Weights of a small self-supervised image encoder.
Model: norm layernorm, activation swiglu, width 384.
Rows from block 3 of a small self-supervised image encoder, named by matrix and row number. Rows with one number belong to one neuron. Each number is 500 + 40 x the weight over its row's rms, rounded and kept within 0 to 999. All counts start at 0. Numbers have three digits each.
After each neuron's rows are labels from the 100 images, of 14976, where the neuron reaches its largest size: "strongest on" is what is common among them. Only what is clearly more common there than usual is listed. The data: photos of plants, animals and fungi (iNaturalist). In brackets: how many of the 100.
# gate: MLP gate (model.blocks.3.mlp.gate.weight, 1024x384), inputs 77-153
# fc1: MLP up (model.blocks.3.mlp.fc1.weight, 1024x384), inputs 77-153
# fc2: MLP down (model.blocks.3.mlp.fc2.weight, 384x1024, transposed), outputs 77-153

gate.707:494501513501505537432493544430513482494459515470463459476370407534415486492477536554439509513467446501444455480545467475500455473501454481573551521453533504581481544446486471503542522506504458479498477483550436456494459502530507557
fc1.707:488530493466517437579517476591545445530502482439534470498625567481541502464506485510482505452528533446513485539435486468497578488503593483468539479474497468500463532523455541487512461485470540510529505541436502604534510481510511442
fc2.707:438422544502560402457460477503492516447530457489443530533556403421505554550584410496536561459475518534475511540520485477498456534523503510481493479553515486525538493529505503474549527499523452525456465561481539446494504463581438515
strongest on: phylum Arthropoda (60)

gate.138:558559447469509491503510506501476560542494552514498521472457457448468467439548452467522465450514517569533570558533497470423505470452535487504474462533529465559574520500550548520489454533501508512547443553524536477568519526447537475
fc1.138:461499510533472506507464506547603482521588523536508443548508455534492401476544537489557434571476534473556510499490470524507486448514462518434494412501473500547599515530527533528527517501497475519406454495479434456494584511545464530
fc2.138:496508545520484461514439511539487540534441518438501515559486525505517492464495530527555527472468484494510481451485394480522487433541504448487485480542414475436503485492482484492450562497455476472491440489566613565468459517570518471
strongest on: class: Aves (89); order Accipitriformes (39); family: Accipitridae (33)

gate.586:509559453451511544427474548461485481509535544495517485537460471479537546493418548515478528550489522517512480503427454512451521494482435458482529485544530572502455467451509412489514538541586491567452462436441491500523500467506530490
fc1.586:469537499492570492459448500456558539451510521457530478487517457470509526520501564509489448495520492513496514453384474455509538555515433461506565492488511526504468501461571442536528491530527460554513457477457483457508516499531488567
fc2.586:528453459574477466512498516550438452485508500534512426489439478491459542445493470527471491462559486594478574490497601543558478444537523500494498517537586524480535462540549489483557494438480483431426486476519482445514453511390525505
strongest on: order Charadriiformes (33); order Anseriformes (29); family: Anatidae (29)

gate.165:492441510586537424563455488597497532539490505497424524415444518524505492526553496500486525509507500498458560488473533505481585521464536522498490473505489456406485513463531535514495467570470501484558483480521447499516491490528502502
fc1.165:524437546495531423463504501594588562516467473504513552480499501484412574492439517562497526452566495447534508546452486498530553559520484469450493434459469460521505503469557478509528520498534495493522539532473491411486508478523539529
fc2.165:424495486471421532474524518490514466547466468460449465454508486435462495488491446440532427563545514455529470526469462526435493508489473479520502427557476505521518471520549466532463424484565483531488463514571418546540507466541534452
strongest on: phylum Arthropoda (65); class Insecta (61); order Lepidoptera (34)

gate.672:490449547537427544538490464477510488480508428497475559576484511405532473440464542543428483476511557445414492533523518423529443521491499543481484522499526520491398444458501452468430452472525501511456488476465506535441488495529438520
fc1.672:496552454511481475425545553497505503517543550498486527482528441418581508617506480487622519512466448557530452462520540454438425447518544432501459510580490528497427519497447571557516536497482487409474493509437483496477507453487507524
fc2.672:453533503515484489511508547503491459493516519553426482468469490434482467476441457456499488475515452490506484505419524440504566444514444546523574442541500506473505381417455484521550469548474554562504552484568447489491464567533570479
strongest on: order Lepidoptera (36)

gate.173:497468507445577565465533539459506505510543506489564479505491449479526452537478470495477499368533483465466523447486443472500560495468449527479478547467505473539520521512546462429607495505494538497415482583532512564581523419555445490
fc1.173:494465494572506582497500529498461498476542450552474454504497441510523503481464398549488447479490489441505574496605492570459529524421529516515545561501473549567506495484523517497480513533501522462514532564520456557498510455465550481
fc2.173:497510495501441551453462559462568525470565454544553520580469435517474514454515591528521568472480535522546533449489534421405542450541518477530496508524471508463515525425463476445487492499546502457491486473512511552546600518538463538
strongest on: class: Aves (98); order Accipitriformes (36); family: Accipitridae (29)

gate.256:461522416531524506489552513529523485466516490481465488553490450495572493553492522473468562481490485445499517472466526433500497535517474476567499529517496496543475519465456504584557507518524495464490495588478476437450509469549523473
fc1.256:481538506457539527435480493510458500509482521517470500525538487525431502575523491477489541496418494572482449440483564440516438479503500541429465479476462456440471484529516533502495471521473492460554520495438522461521493560531482511
fc2.256:483523569467463420478490533458565509475522551506497471515522514530563456534514493475494443541569467555489489488536509563542566526514482527400502488528488453439494513440487424587518457441503519435482515546540505525438518486484528458
strongest on: phylum Arthropoda (62)

gate.55:499513507496492479452473545375513424499446562600459450518480459525459516446464507448515490550525547488503575453501473507473541470547507495534511464445505508458502451554479459534530493515450476462477539530489482502513473527456525509
fc1.55:460487492543524577544491490476440476449566527490567487510541553528508548554442543488466470521544468487504504500498523449441497512527455532524517547477567520479494540448504478510506523414518530534498471429507429400460406466445444478
fc2.55:432470535467528526451501514504539456513515512532493525488620535518481485539464460503491537476561535539575457564531517554484495522495444471504535508442495574550433476527396494521509494530531528516534471475502576552554518479537528489
strongest on: class Aves (89); order Passeriformes (61)

gate.207:427477439485494467523447540490487505525451506565486464521479465437512543524470532501559468463565487481523509464499485587443530541500506477510425439543461501548484543511457452528442474482499443503449527526442594458441517518474448502
fc1.207:437453489489522503472471507460524557538467516477519512522499533527523504574516521473467472508516468488430491510498475561487592495486519482527473463507483528520410495460468484563629567506507552478532513515515532527522503441497516478
fc2.207:426536517492505482586482514539478497466566439563512480464395499466591590541454482462493550475506523471561451457463510515567528441644379480547571453542521477472398517469542490469494544517559493468529513558521442486474497468484564472
strongest on: order Lepidoptera (32)

gate.206:471538523467472542434577523501513484510561497489507554513481469493465558457522398530493507483459483504457538451443418484451540421469500585542466465451526460476550507550500508501468525590503488509442497507546446464476560437447480467
fc1.206:597432539433563456488527484554515564463503538483500567460503509439481434497500493585453417567421515519427531513479523499474595469472512415527497509491457524514464547523497523516482522526579485492452468586563454437539521524530586516
fc2.206:538526530536537497488549590508482619507472495516550515496486558511541446454460498530499493525509484453561489523579604550533485458494550581434516464489521515383470532529489541516453477496511582571463514529492491546506519539622439518
strongest on: phylum Arthropoda (66); class Insecta (60)

gate.332:476483511527467475456533459564503533536514532493478498474496520504493531574517578430576553484524540595472527416530495467476568442447478521500500461508504569477512499556495524466523563484443465502474517476479514539495490517546440531
fc1.332:520503551524508502514462561495558485443496443539465437510508534516555569464496420495518451512519453469501503616502477519513450532469505493536532517488525438499492491473564450472434473486541482503504464478527447442471480495447581566
fc2.332:566527433552552517415438448513511573534544529501504505529485523507543517494572507523496578507461606482534549505510551520535458490492449548430451523504484496463551509466527522503546522485537585513513426451492461539512516453529412521
strongest on: order Lepidoptera (36)

gate.551:547455534490484484443478508473438473479514495508528578515457431489509501498509576524437553517461506517475468523431461425505448506514527521480454458500533538527455433543504535489474493556429495505550501527557459473525506453516463479
fc1.551:549501565459461484519468497525463546544445569492511543513527562617535450503448427545568471512482481503500601571519486538573545478514469482476575493494457472463568602522451429481553454516535518516506463489468484446504460515475563486
fc2.551:408454561501538476439535432541496511479470458479492490489553481458583530524559494493460461449514532511471507478599462494455426496495568505494481492479560440505562549454484493480562516493473452540538437485465500534546516471478499560
strongest on: order Lepidoptera (39)

gate.342:498477541528488441493379577544468513453494537526485569485397483497479497503576525559512522472529470444553528543467455559531515558463512498442526498444540498497575473484470504477506495543502487454509503484547448499447444511475524460
fc1.342:502535485519521425582465483532548510547536545476530524459428573455477489532497415515474492493490480516577503542533493578520533542550530506473484513531535450513549580451484525455549503512497583538495496512455413458447429495500521524
fc2.342:531598492482568484465539506517447478488470543490551419460470529519543446492467526542531520503438485545471414493532476551536505440552504497459464446506511477421448416561440439500487495514581571544547519489485503566515527473549562499
strongest on: class: Aves (93); order Anseriformes (31); family: Anatidae (31)

gate.760:484506494523498485464496560471479487544468475596561559589531475496551496506485489587443579464518513459456413538491469511538499512511436458512505466530541506489475533493422458451501473536538433522458506526483574571544487480565556495
fc1.760:460423509568416422492410438509530564539540481485509478462472500591511650483429528482459491533467461451535585456474495448466524538506472513510524526492503464428544519537476534496415506503426526500504579509471526486446529488556487486
fc2.760:495511510569473546493443511502532555511519471508493467450496468472528480508458515482457479407494485456542461509507539520530543444495464456456575434477503447556458477459552561538506471563511583524490516578469522496509516492518476503
strongest on: order Lepidoptera (40)

gate.239:490511555520546551493470483528436479514501584504496580582451496563563456501472526465427573455459531509456502509528543491476463409467578541435491507522437451470495434467459588462476483491491421531448498464516566477505542491530419582
fc1.239:525520515484510522508469499547516518505475448528421390419497503475414543525546411460556493508495471480503486535526500521463485585585454460500516508495559504565510535444521402516472525520491453466517489564520505499525498485508526428
fc2.239:496576482539559448452533554494578470409554414482473482442475477512516524553472506499523592523511509524481449550465480476410455465479425460515536447470557522553532525504474495470478484533484454555545435448514509484445459510487462475
strongest on: order Charadriiformes (28)

gate.408:495479478534440587515525482490526432510510472486561480391532502573528540504502472501554460456550458535545447472567501483599446518528504505448483487501574529494511541506485504546539466478454528590425483555463529457533535538529548618
fc1.408:569456554497542463475449423447481468466515540506557496477499498419424517507496482453533476557530467497482470540531487480504501496434513520521507515473497534459502390502522512530521434583551498518538527534546536541443514448490547502
fc2.408:508529494472480505432467499460482499495497487520496491508477511484535500538473495451441542532492498546411505478480452420486504488553540500561543459445541508488481553493431470466433492497546481404492551587463531455539586463538566542
strongest on: order Charadriiformes (54); family: Laridae (46); text has "gull" (37)

gate.692:513459495509481547445474509511420476455518545549461594456566501500555485514510488508462452426420504498507503446469469505457466537597360473461529483494528550501528444469538454451521532523495502589413526495486515576497512428475585456
fc1.692:497478455477498468501557508524521524503396478529512518488475513508540505512501439540543525477498484456554498464486527561542477551454409437540504528455509533534519542529552435528514455488465470529543481536429488429467492518477432438
fc2.692:415505516455438535495514542477485506540486527540514482492524585535515444508553498465529533478524522560550496523528457449497416405468500491545447483455467485521484481473472488465485525503462562489500500519524557502474446491522538487
strongest on: class Aves (90)

gate.32:452457489496512545487486455506457551536412486554467406434463488502537481591506507505570460567490502601491553484455513530519533506559462536440507604497457468498473521468478472524496512403568496549480479550442513495519515458505497445
fc1.32:449484456490544499517530540530469504449484485565492509544486450469507504472475537475493495469501504542554521500506535416514470495530513475485453437560483496539479479486485501486557521443479455519492459476453535525388549533543550442
fc2.32:462455513479500555427486554500466504552445509517450493533499505490512454533546438430435527519457474542489455500521457459528529510487505472417484450454464459469522446514513530547471447471489529455499520465453508437501481500562497475
strongest on: class Aves (83)

gate.716:520532371470468441461460494508528486476446476507495462531493559452487491490442513453527460456544497465497525523505514595494471494519404483542477449541541506545577440508524502393536527541583540538488499433525440475556506483544517503
fc1.716:539501446484524400526496502517547457529465500520489462515508489494551479484359502471444420506495534497470497554572536445515452492499483494556473494510541485503540490492505510458525561551469497449571457507527495509544471484535435499
fc2.716:567496430515508447496427451398528523491466452487518464446478474491504530581501475460516525560525594554446420547533453483547426503482535465500570441534455484500535456570555528542475512481427523485564548576502511534442535522496518476
strongest on: class Aves (87)

gate.440:569485522535500513537573507498518423461530493551474481508488484503414531528530475510458523556545481480490516492466495505507530459479567441577559468491492546510554481468521589479540491461576512484509461478496480435451518478453469506
fc1.440:470515495472475483504562492571491498482493474495536523557544464505555516412498503490541506544519503502495562442522545511530504456471459551569464588540410494476439510447504433525522449507528581482596499526478464483512510467531530436
fc2.440:507540490485525445369473606517534512504441581449480453479585533513466462506477561515495481525530438433496531430458546538553545518460541504525453506570495471551535471561519418437579470504455439531440504505489568550514485528538514459
strongest on: order Lepidoptera (39)

gate.767:501441432441501529503550425538562510485491499470559510538500490518516482511498464537574537499441442513500492484455457516433492412562487537495525478478515422521493499440507590525545471447479527499381521520494583535529412437509525519
fc1.767:528503420471450539483481524587511551456503471457475455518494499462557519443521465535499470495496537537528497529447479590474559404410490473469475535442482445542526577513494433517535537475498527464510477544551468447430472501535545571
fc2.767:549520480517500487492442450476473516463514455469521505473522526459472470531548453575499477463478425412486433500571494498521494463514494527479465528491488526562517480579494453565436488470464493464527501496504468492499472440495484531
strongest on: phylum Arthropoda (77); class Insecta (71)

gate.518:379534552471478533520478524474503477469514526433447464535474505494517513595499475493564454491521544517488508442479503551522465556456485550528549503468496469451539463439477518433486484455491502455480561555541438523492470458494505496
fc1.518:430474549476456451490466479498549568478480478471480546506511438524506529502516497506558539496483499485439503531433468568441521494489543510496504506496466534478526464400530521485458510556459487444471462483483471515517470458494472545
fc2.518:545512546474555506512526546495443429538491552522506587488555456495498517496477532553494474519475561535484490458541456520557501528524521585504470558477482417504423478448541486430519479488520475490473472485516515556420545477485572516
strongest on: order Charadriiformes (47); family: Laridae (39); text has "gull" (30)

gate.143:391553567496515509479505485534429496463550512486485479492476479516460488487472559478562568471483514544518495494505505526506536480482538482488467444519485460465478526449463535500545481516510509491442527585435507580574519504429558474
fc1.143:509519516558471527450508443461460564505520465444468507464513587486561542506516615567478458444468411503453528533486540452450481538507450498452385496510488560513533394503522490493497479457460568462423498518573429474524484496471517518
fc2.143:441464513548495448554496436459491527558511571536456496488505587460547524465464420550462533547453474487566508507508477456570460507538514644484464521525533521359502500525455506574513520520527475481447493424462517544529472490461475513
strongest on: class Aves (94); phylum Chordata (94)