From a checkpoint of a small self-supervised image encoder.
Model: 11M parameters, 32-pixel images, arch convnext, norm layernorm, patch size [4, 4], layers 8, width 384.
Training: 6300 steps, batches of 128.
Data: trained on photos of plants, animals and fungi (iNaturalist), 77898 training examples.
Rows from block 5, named by matrix and row number. Rows with one number belong to one neuron. Each number is 200 + 20 x the weight over the matrix's rms, rounded and kept within 0 to 999. All counts start at 0.
# gate: MLP gate (model.blocks.5.mlp.gate.weight, 1024x384), inputs 288-383
# fc1: MLP up (model.blocks.5.mlp.fc1.weight, 1024x384), inputs 288-383
# fc2: MLP down (model.blocks.5.mlp.fc2.weight, 384x1024, transposed), outputs 288-383
gate.324,205,211,204,214,185,202,206,205,226,202,195,183,196,210,196,209,192,211,222,191,190,200,196,188,206,214,182,203,191,220,222,213,208,201,206,195,195,195,208,204,191,175,200,213,188,205,201,197,204,195,173,201,187,193,202,192,201,208,200,223,179,203,195,210,186,220,193,221,222,189,176,207,181,197,183,184,179,213,207,192,209,190,191,217,196,185,199,171,219,191,207,209,186,197,179,208
fc1.324,196,181,188,205,219,192,197,187,182,194,197,222,181,208,199,184,212,196,179,210,213,180,209,219,197,169,210,206,201,192,183,213,191,194,185,191,205,197,208,205,223,224,201,183,190,199,191,198,189,204,209,207,207,197,210,202,192,195,207,186,215,196,203,185,196,171,208,188,185,218,221,183,216,201,208,207,218,193,198,209,195,201,211,192,211,201,193,228,211,216,174,192,207,217,222,194
fc2.324,181,200,213,193,209,208,188,197,196,194,195,201,200,199,202,229,228,217,195,199,212,182,182,221,177,212,198,162,210,192,183,194,197,201,210,187,209,206,195,209,213,214,196,208,204,220,184,207,182,224,201,226,185,192,205,213,194,219,207,203,207,192,195,175,174,187,215,196,192,210,215,192,170,188,224,196,196,181,216,214,185,198,182,186,228,216,189,209,200,198,211,224,181,221,227,187
gate.325,268,206,188,150,179,188,168,225,200,149,206,194,215,210,239,214,153,151,203,198,178,173,220,263,225,201,216,232,220,208,134,152,231,218,205,212,180,202,199,171,180,217,254,207,166,127,222,188,189,223,190,200,172,228,179,217,182,202,242,222,178,197,248,213,149,125,197,221,187,153,212,199,199,219,140,209,236,183,153,241,223,170,245,206,220,148,224,228,222,222,229,187,169,264,222,184
fc1.325,241,205,182,197,157,181,189,236,232,190,204,210,205,242,215,233,207,175,229,178,234,131,255,176,164,255,185,202,197,207,151,207,205,236,153,212,214,190,211,185,147,195,269,225,169,144,183,205,173,177,175,164,189,189,232,164,160,168,200,262,122,156,239,184,209,203,271,205,169,210,207,190,236,232,163,224,222,222,184,225,213,253,215,226,247,164,210,178,161,221,251,217,120,213,260,199
fc2.325,247,162,170,205,213,240,179,185,211,227,189,209,218,206,202,212,182,198,219,207,170,225,242,206,205,242,215,246,178,177,197,268,215,232,265,205,199,234,199,188,201,205,297,222,200,191,174,189,182,196,219,216,236,240,195,182,237,164,199,143,217,189,187,171,229,115,161,210,163,206,192,201,182,246,167,166,224,232,239,203,227,218,157,200,235,191,270,244,181,168,190,198,210,173,241,171
gate.326,195,206,193,198,186,158,184,219,200,215,193,212,212,235,168,174,215,217,197,186,189,212,166,207,201,184,203,200,216,188,219,213,181,193,191,204,239,227,226,195,202,193,184,176,211,212,191,215,183,187,218,211,214,206,208,194,183,204,198,242,187,212,186,202,231,199,207,194,226,194,234,192,193,210,227,207,184,200,222,192,241,219,206,211,201,183,162,155,217,223,193,200,206,196,191,231
fc1.326,193,200,207,207,193,205,197,223,222,199,231,206,205,197,184,198,202,210,199,210,189,208,173,201,210,223,237,213,199,194,222,187,173,192,201,238,229,215,211,163,208,179,196,197,199,218,185,206,194,167,189,181,197,228,202,216,186,243,209,223,203,192,220,176,207,238,188,189,239,198,221,184,186,220,218,206,186,207,217,208,222,201,186,193,176,185,194,171,194,193,206,208,189,192,212,183
fc2.326,228,191,238,217,206,170,221,201,194,187,158,203,205,225,191,189,205,149,216,205,203,216,164,194,233,198,197,217,180,226,223,221,178,174,163,204,229,188,228,220,181,200,221,216,208,195,207,196,178,195,249,187,198,210,244,232,197,217,196,214,169,185,205,178,228,200,171,185,195,203,206,229,202,198,190,203,232,197,212,195,204,168,209,201,175,194,216,218,195,198,163,211,207,181,190,219
gate.327,210,206,191,204,199,200,198,202,195,198,202,203,201,200,198,201,195,199,193,192,196,200,201,199,188,206,201,206,196,202,204,200,203,208,208,197,202,203,195,191,198,201,194,199,202,204,193,200,198,194,203,198,207,199,192,199,201,204,207,197,196,199,201,199,207,198,197,201,207,197,204,200,200,206,199,210,198,188,200,206,197,205,202,195,204,205,203,191,196,212,198,204,208,201,207,187
fc1.327,209,195,194,205,196,206,206,199,204,201,191,198,189,200,201,199,202,197,210,206,203,196,204,202,193,186,195,205,197,199,196,208,191,204,199,198,194,197,205,198,199,194,198,208,202,205,198,194,199,206,211,199,192,203,206,189,194,201,199,207,204,199,211,207,201,203,199,199,194,200,198,210,190,203,200,205,209,196,197,211,199,204,189,217,200,200,201,196,195,194,198,204,205,205,200,202
fc2.327,202,200,192,203,195,196,198,194,207,197,196,198,202,209,202,200,191,203,206,198,190,201,202,198,195,208,200,198,198,207,198,212,198,210,193,207,195,205,200,197,198,198,202,197,197,203,199,209,204,203,200,200,194,210,199,197,198,196,196,205,199,206,196,195,193,202,197,194,194,206,194,196,202,200,190,200,193,205,194,201,203,198,199,205,198,190,207,202,209,196,200,200,192,201,195,208
gate.328,194,180,174,202,197,204,200,191,198,211,190,206,203,187,200,191,197,218,205,188,199,207,191,205,199,210,206,187,218,196,198,211,178,211,190,190,197,199,215,191,190,205,204,187,207,189,223,214,178,214,190,214,206,187,178,204,199,211,198,210,209,211,191,206,192,185,204,194,192,191,222,205,209,230,201,204,194,187,203,199,202,202,207,196,202,213,187,188,201,190,206,221,186,199,196,209
fc1.328,187,216,199,203,208,214,204,210,211,195,208,195,202,195,199,211,222,194,183,215,207,205,199,203,186,191,195,201,196,208,220,200,204,196,192,197,203,203,209,200,212,201,222,195,193,206,189,206,211,212,200,194,195,199,244,215,190,199,218,199,203,207,204,198,219,199,198,200,199,219,190,176,190,196,194,192,190,198,220,207,194,195,211,186,206,192,222,195,196,204,229,189,197,199,207,198
fc2.328,189,191,188,206,188,210,199,199,197,211,193,212,208,172,206,193,199,199,201,208,192,210,185,208,213,186,192,211,205,204,184,212,209,217,210,187,201,187,197,220,206,199,207,200,214,195,209,188,212,180,193,192,216,195,180,202,176,185,179,213,187,214,193,223,194,199,211,207,184,198,205,210,198,210,214,198,211,208,195,193,200,218,198,202,207,188,200,212,188,187,204,189,198,201,183,205
gate.329,205,201,197,208,218,207,200,188,202,197,182,208,199,185,217,202,198,198,198,195,190,196,208,204,204,199,203,183,206,197,193,197,191,193,200,199,200,209,202,193,200,209,208,204,201,204,190,209,195,202,195,194,198,202,197,218,201,204,206,214,190,218,204,211,195,192,193,204,197,193,204,199,213,209,191,209,191,196,189,191,200,199,188,183,213,195,194,187,208,189,201,209,197,211,211,199
fc1.329,207,199,185,192,207,209,188,210,196,194,204,192,197,203,196,199,201,203,192,189,218,198,224,206,191,186,204,204,190,199,200,210,181,190,193,191,190,200,193,213,221,219,216,193,193,189,212,195,199,190,175,196,211,193,193,214,206,224,220,208,201,200,189,207,207,206,202,191,199,188,208,199,186,200,211,207,193,213,197,203,195,188,195,201,195,204,202,204,223,173,202,215,214,192,203,196
fc2.329,214,206,199,193,204,202,187,212,197,212,197,181,214,208,203,191,203,204,199,202,207,214,204,198,203,191,195,207,209,199,191,203,190,192,208,203,201,211,206,181,198,193,212,206,202,211,194,191,195,188,211,204,192,216,195,172,196,205,175,211,191,194,198,201,209,220,188,201,205,206,204,204,176,204,180,199,195,198,205,206,205,192,205,188,192,209,189,196,196,187,209,222,189,201,202,179
gate.330,200,195,198,201,198,195,205,207,199,201,198,197,206,198,194,199,196,197,207,204,203,205,206,210,201,199,198,199,196,195,202,208,204,202,204,198,197,193,199,201,210,198,201,195,202,205,198,200,192,199,189,196,199,195,198,196,194,205,197,206,196,199,199,192,208,200,206,203,197,200,199,212,198,195,191,206,198,201,196,197,197,194,199,196,204,193,193,196,201,188,198,206,196,194,199,189
fc1.330,201,208,209,201,209,203,200,198,198,193,208,207,189,205,200,203,204,204,196,198,195,198,204,205,199,202,200,209,198,199,205,201,203,204,194,195,195,196,201,195,187,202,199,201,191,203,196,205,204,200,208,196,202,196,207,200,201,201,203,195,202,200,200,201,203,206,197,203,201,209,195,199,199,205,200,195,209,205,204,204,208,200,205,197,204,201,190,190,207,194,202,196,195,196,199,210
fc2.330,204,206,204,179,204,197,207,198,199,207,199,203,206,200,206,202,190,198,200,200,199,204,190,198,196,203,202,205,191,203,207,201,206,202,192,201,205,188,198,198,197,199,200,204,196,203,200,207,206,202,195,197,200,205,193,197,191,205,196,193,199,193,195,198,203,211,198,203,201,199,203,199,201,194,195,208,195,204,208,197,205,200,200,202,197,195,204,212,196,195,199,195,202,190,196,208
gate.331,223,196,171,187,213,218,237,189,227,206,206,215,179,187,185,232,208,225,238,219,188,164,230,202,203,246,160,236,182,194,198,192,217,237,234,191,193,222,179,216,208,218,202,145,186,239,181,176,195,233,223,203,194,206,208,221,201,222,233,193,215,173,206,227,207,206,239,191,189,207,193,193,245,192,209,185,172,189,209,230,230,206,162,178,142,196,183,225,200,222,181,221,224,169,244,182
fc1.331,192,193,215,222,196,215,208,223,232,208,197,148,163,141,193,177,189,207,225,202,179,193,220,152,250,160,216,211,206,215,209,219,212,197,213,204,208,225,170,220,200,174,179,171,221,206,183,208,173,214,228,185,210,212,193,204,213,197,181,195,174,208,183,174,187,221,174,193,128,170,195,187,231,198,178,173,235,210,240,230,182,173,197,175,206,182,170,229,203,202,190,217,194,192,187,167
fc2.331,223,217,183,217,176,176,201,179,190,171,208,169,227,182,184,205,190,209,218,223,213,218,174,217,225,227,210,208,194,227,187,192,214,181,212,202,205,192,192,210,187,191,187,227,174,246,198,225,190,217,167,178,218,217,183,183,222,210,222,200,197,221,184,220,187,188,214,205,208,206,200,182,202,217,240,187,247,138,167,200,234,186,240,212,207,166,214,189,205,228,219,216,159,219,158,205
gate.332,155,194,205,217,239,220,196,220,185,164,168,235,210,180,245,197,218,218,173,212,224,196,216,186,227,218,200,183,210,183,178,196,180,216,211,188,225,165,223,201,230,223,201,186,211,175,214,228,154,211,219,170,200,181,226,198,169,209,221,198,179,179,181,222,192,188,203,219,211,200,206,215,254,236,226,221,202,227,207,242,247,211,182,185,191,193,173,234,192,159,206,169,185,206,178,191
fc1.332,176,190,247,194,184,200,187,149,204,189,259,202,164,217,207,217,179,193,194,193,211,215,199,207,258,223,160,196,203,171,190,166,197,195,199,173,223,196,180,186,181,133,238,199,211,166,174,171,203,166,221,186,202,185,210,215,164,191,219,235,178,240,143,189,170,205,136,185,284,209,176,223,235,188,212,181,190,167,165,205,206,207,212,128,214,198,194,216,204,192,152,155,207,221,254,218
fc2.332,218,191,177,210,178,225,225,189,205,222,191,191,229,227,193,194,215,201,165,188,185,197,229,196,197,196,215,242,187,234,162,222,215,209,230,171,282,240,183,209,247,197,185,226,220,236,263,187,167,212,245,206,183,210,189,222,162,235,225,205,196,196,249,228,197,200,212,205,250,227,166,212,201,183,203,228,177,215,234,185,202,198,218,213,213,171,200,201,180,193,236,210,227,194,202,223
gate.333,213,203,196,197,196,198,194,195,203,194,212,210,197,192,215,199,196,202,190,189,207,204,195,196,193,209,188,180,204,209,196,200,191,201,192,207,192,207,193,200,201,213,204,214,197,197,209,186,215,200,207,200,190,203,210,201,200,200,199,208,193,207,209,206,194,199,212,191,205,204,198,199,197,198,211,199,199,205,210,208,211,200,206,203,191,208,199,192,206,198,214,193,204,205,202,196
fc1.333,208,197,199,194,195,201,200,198,209,191,215,204,209,208,209,205,208,210,195,202,192,217,210,198,192,204,207,199,201,192,196,211,197,184,191,214,202,202,204,187,209,205,206,210,210,184,203,188,191,207,203,206,197,197,196,197,197,206,204,202,200,196,202,205,202,197,206,188,193,214,201,194,193,205,202,203,203,213,202,197,215,205,192,208,203,209,197,200,207,193,202,207,196,202,191,203
fc2.333,195,195,204,206,203,199,210,198,202,201,203,193,198,197,215,195,212,207,197,197,199,197,193,204,199,194,205,204,199,188,209,214,205,206,195,196,203,202,197,200,211,203,201,192,190,195,207,203,191,200,183,189,201,184,199,206,210,196,212,206,208,200,203,206,193,204,199,201,204,201,194,198,207,193,207,192,205,201,186,207,192,197,198,208,199,191,198,202,201,202,187,192,192,214,199,198
gate.334,210,207,184,197,176,206,229,204,216,201,219,198,207,204,227,179,210,199,189,193,193,184,224,183,205,174,245,222,196,197,188,218,185,227,183,199,199,182,188,217,192,169,202,192,213,216,196,161,219,213,181,222,204,204,201,192,186,221,201,218,194,185,163,173,178,183,221,183,208,196,178,192,197,152,201,222,208,202,201,188,209,193,168,220,189,198,196,207,217,194,209,190,217,202,192,157
fc1.334,208,190,205,193,249,188,158,215,177,176,195,221,206,206,188,198,181,220,217,197,176,157,217,198,196,201,225,233,216,193,219,204,180,183,184,184,184,217,220,162,190,212,212,209,201,220,231,191,195,218,228,197,182,196,238,201,205,191,177,217,182,202,247,233,210,184,193,190,164,196,209,159,196,209,193,196,224,216,206,229,209,189,216,221,221,201,203,190,257,185,192,168,186,178,232,223
fc2.334,210,208,236,185,206,172,229,208,199,227,182,158,207,196,209,183,214,202,207,189,228,211,200,226,191,184,227,178,227,209,225,172,198,169,181,228,202,214,193,203,185,206,193,167,189,185,236,192,211,212,178,205,211,218,172,229,196,217,226,201,182,218,186,183,201,196,157,213,205,147,198,187,225,202,175,217,198,226,201,239,193,213,165,194,190,175,194,218,245,190,193,198,203,228,194,206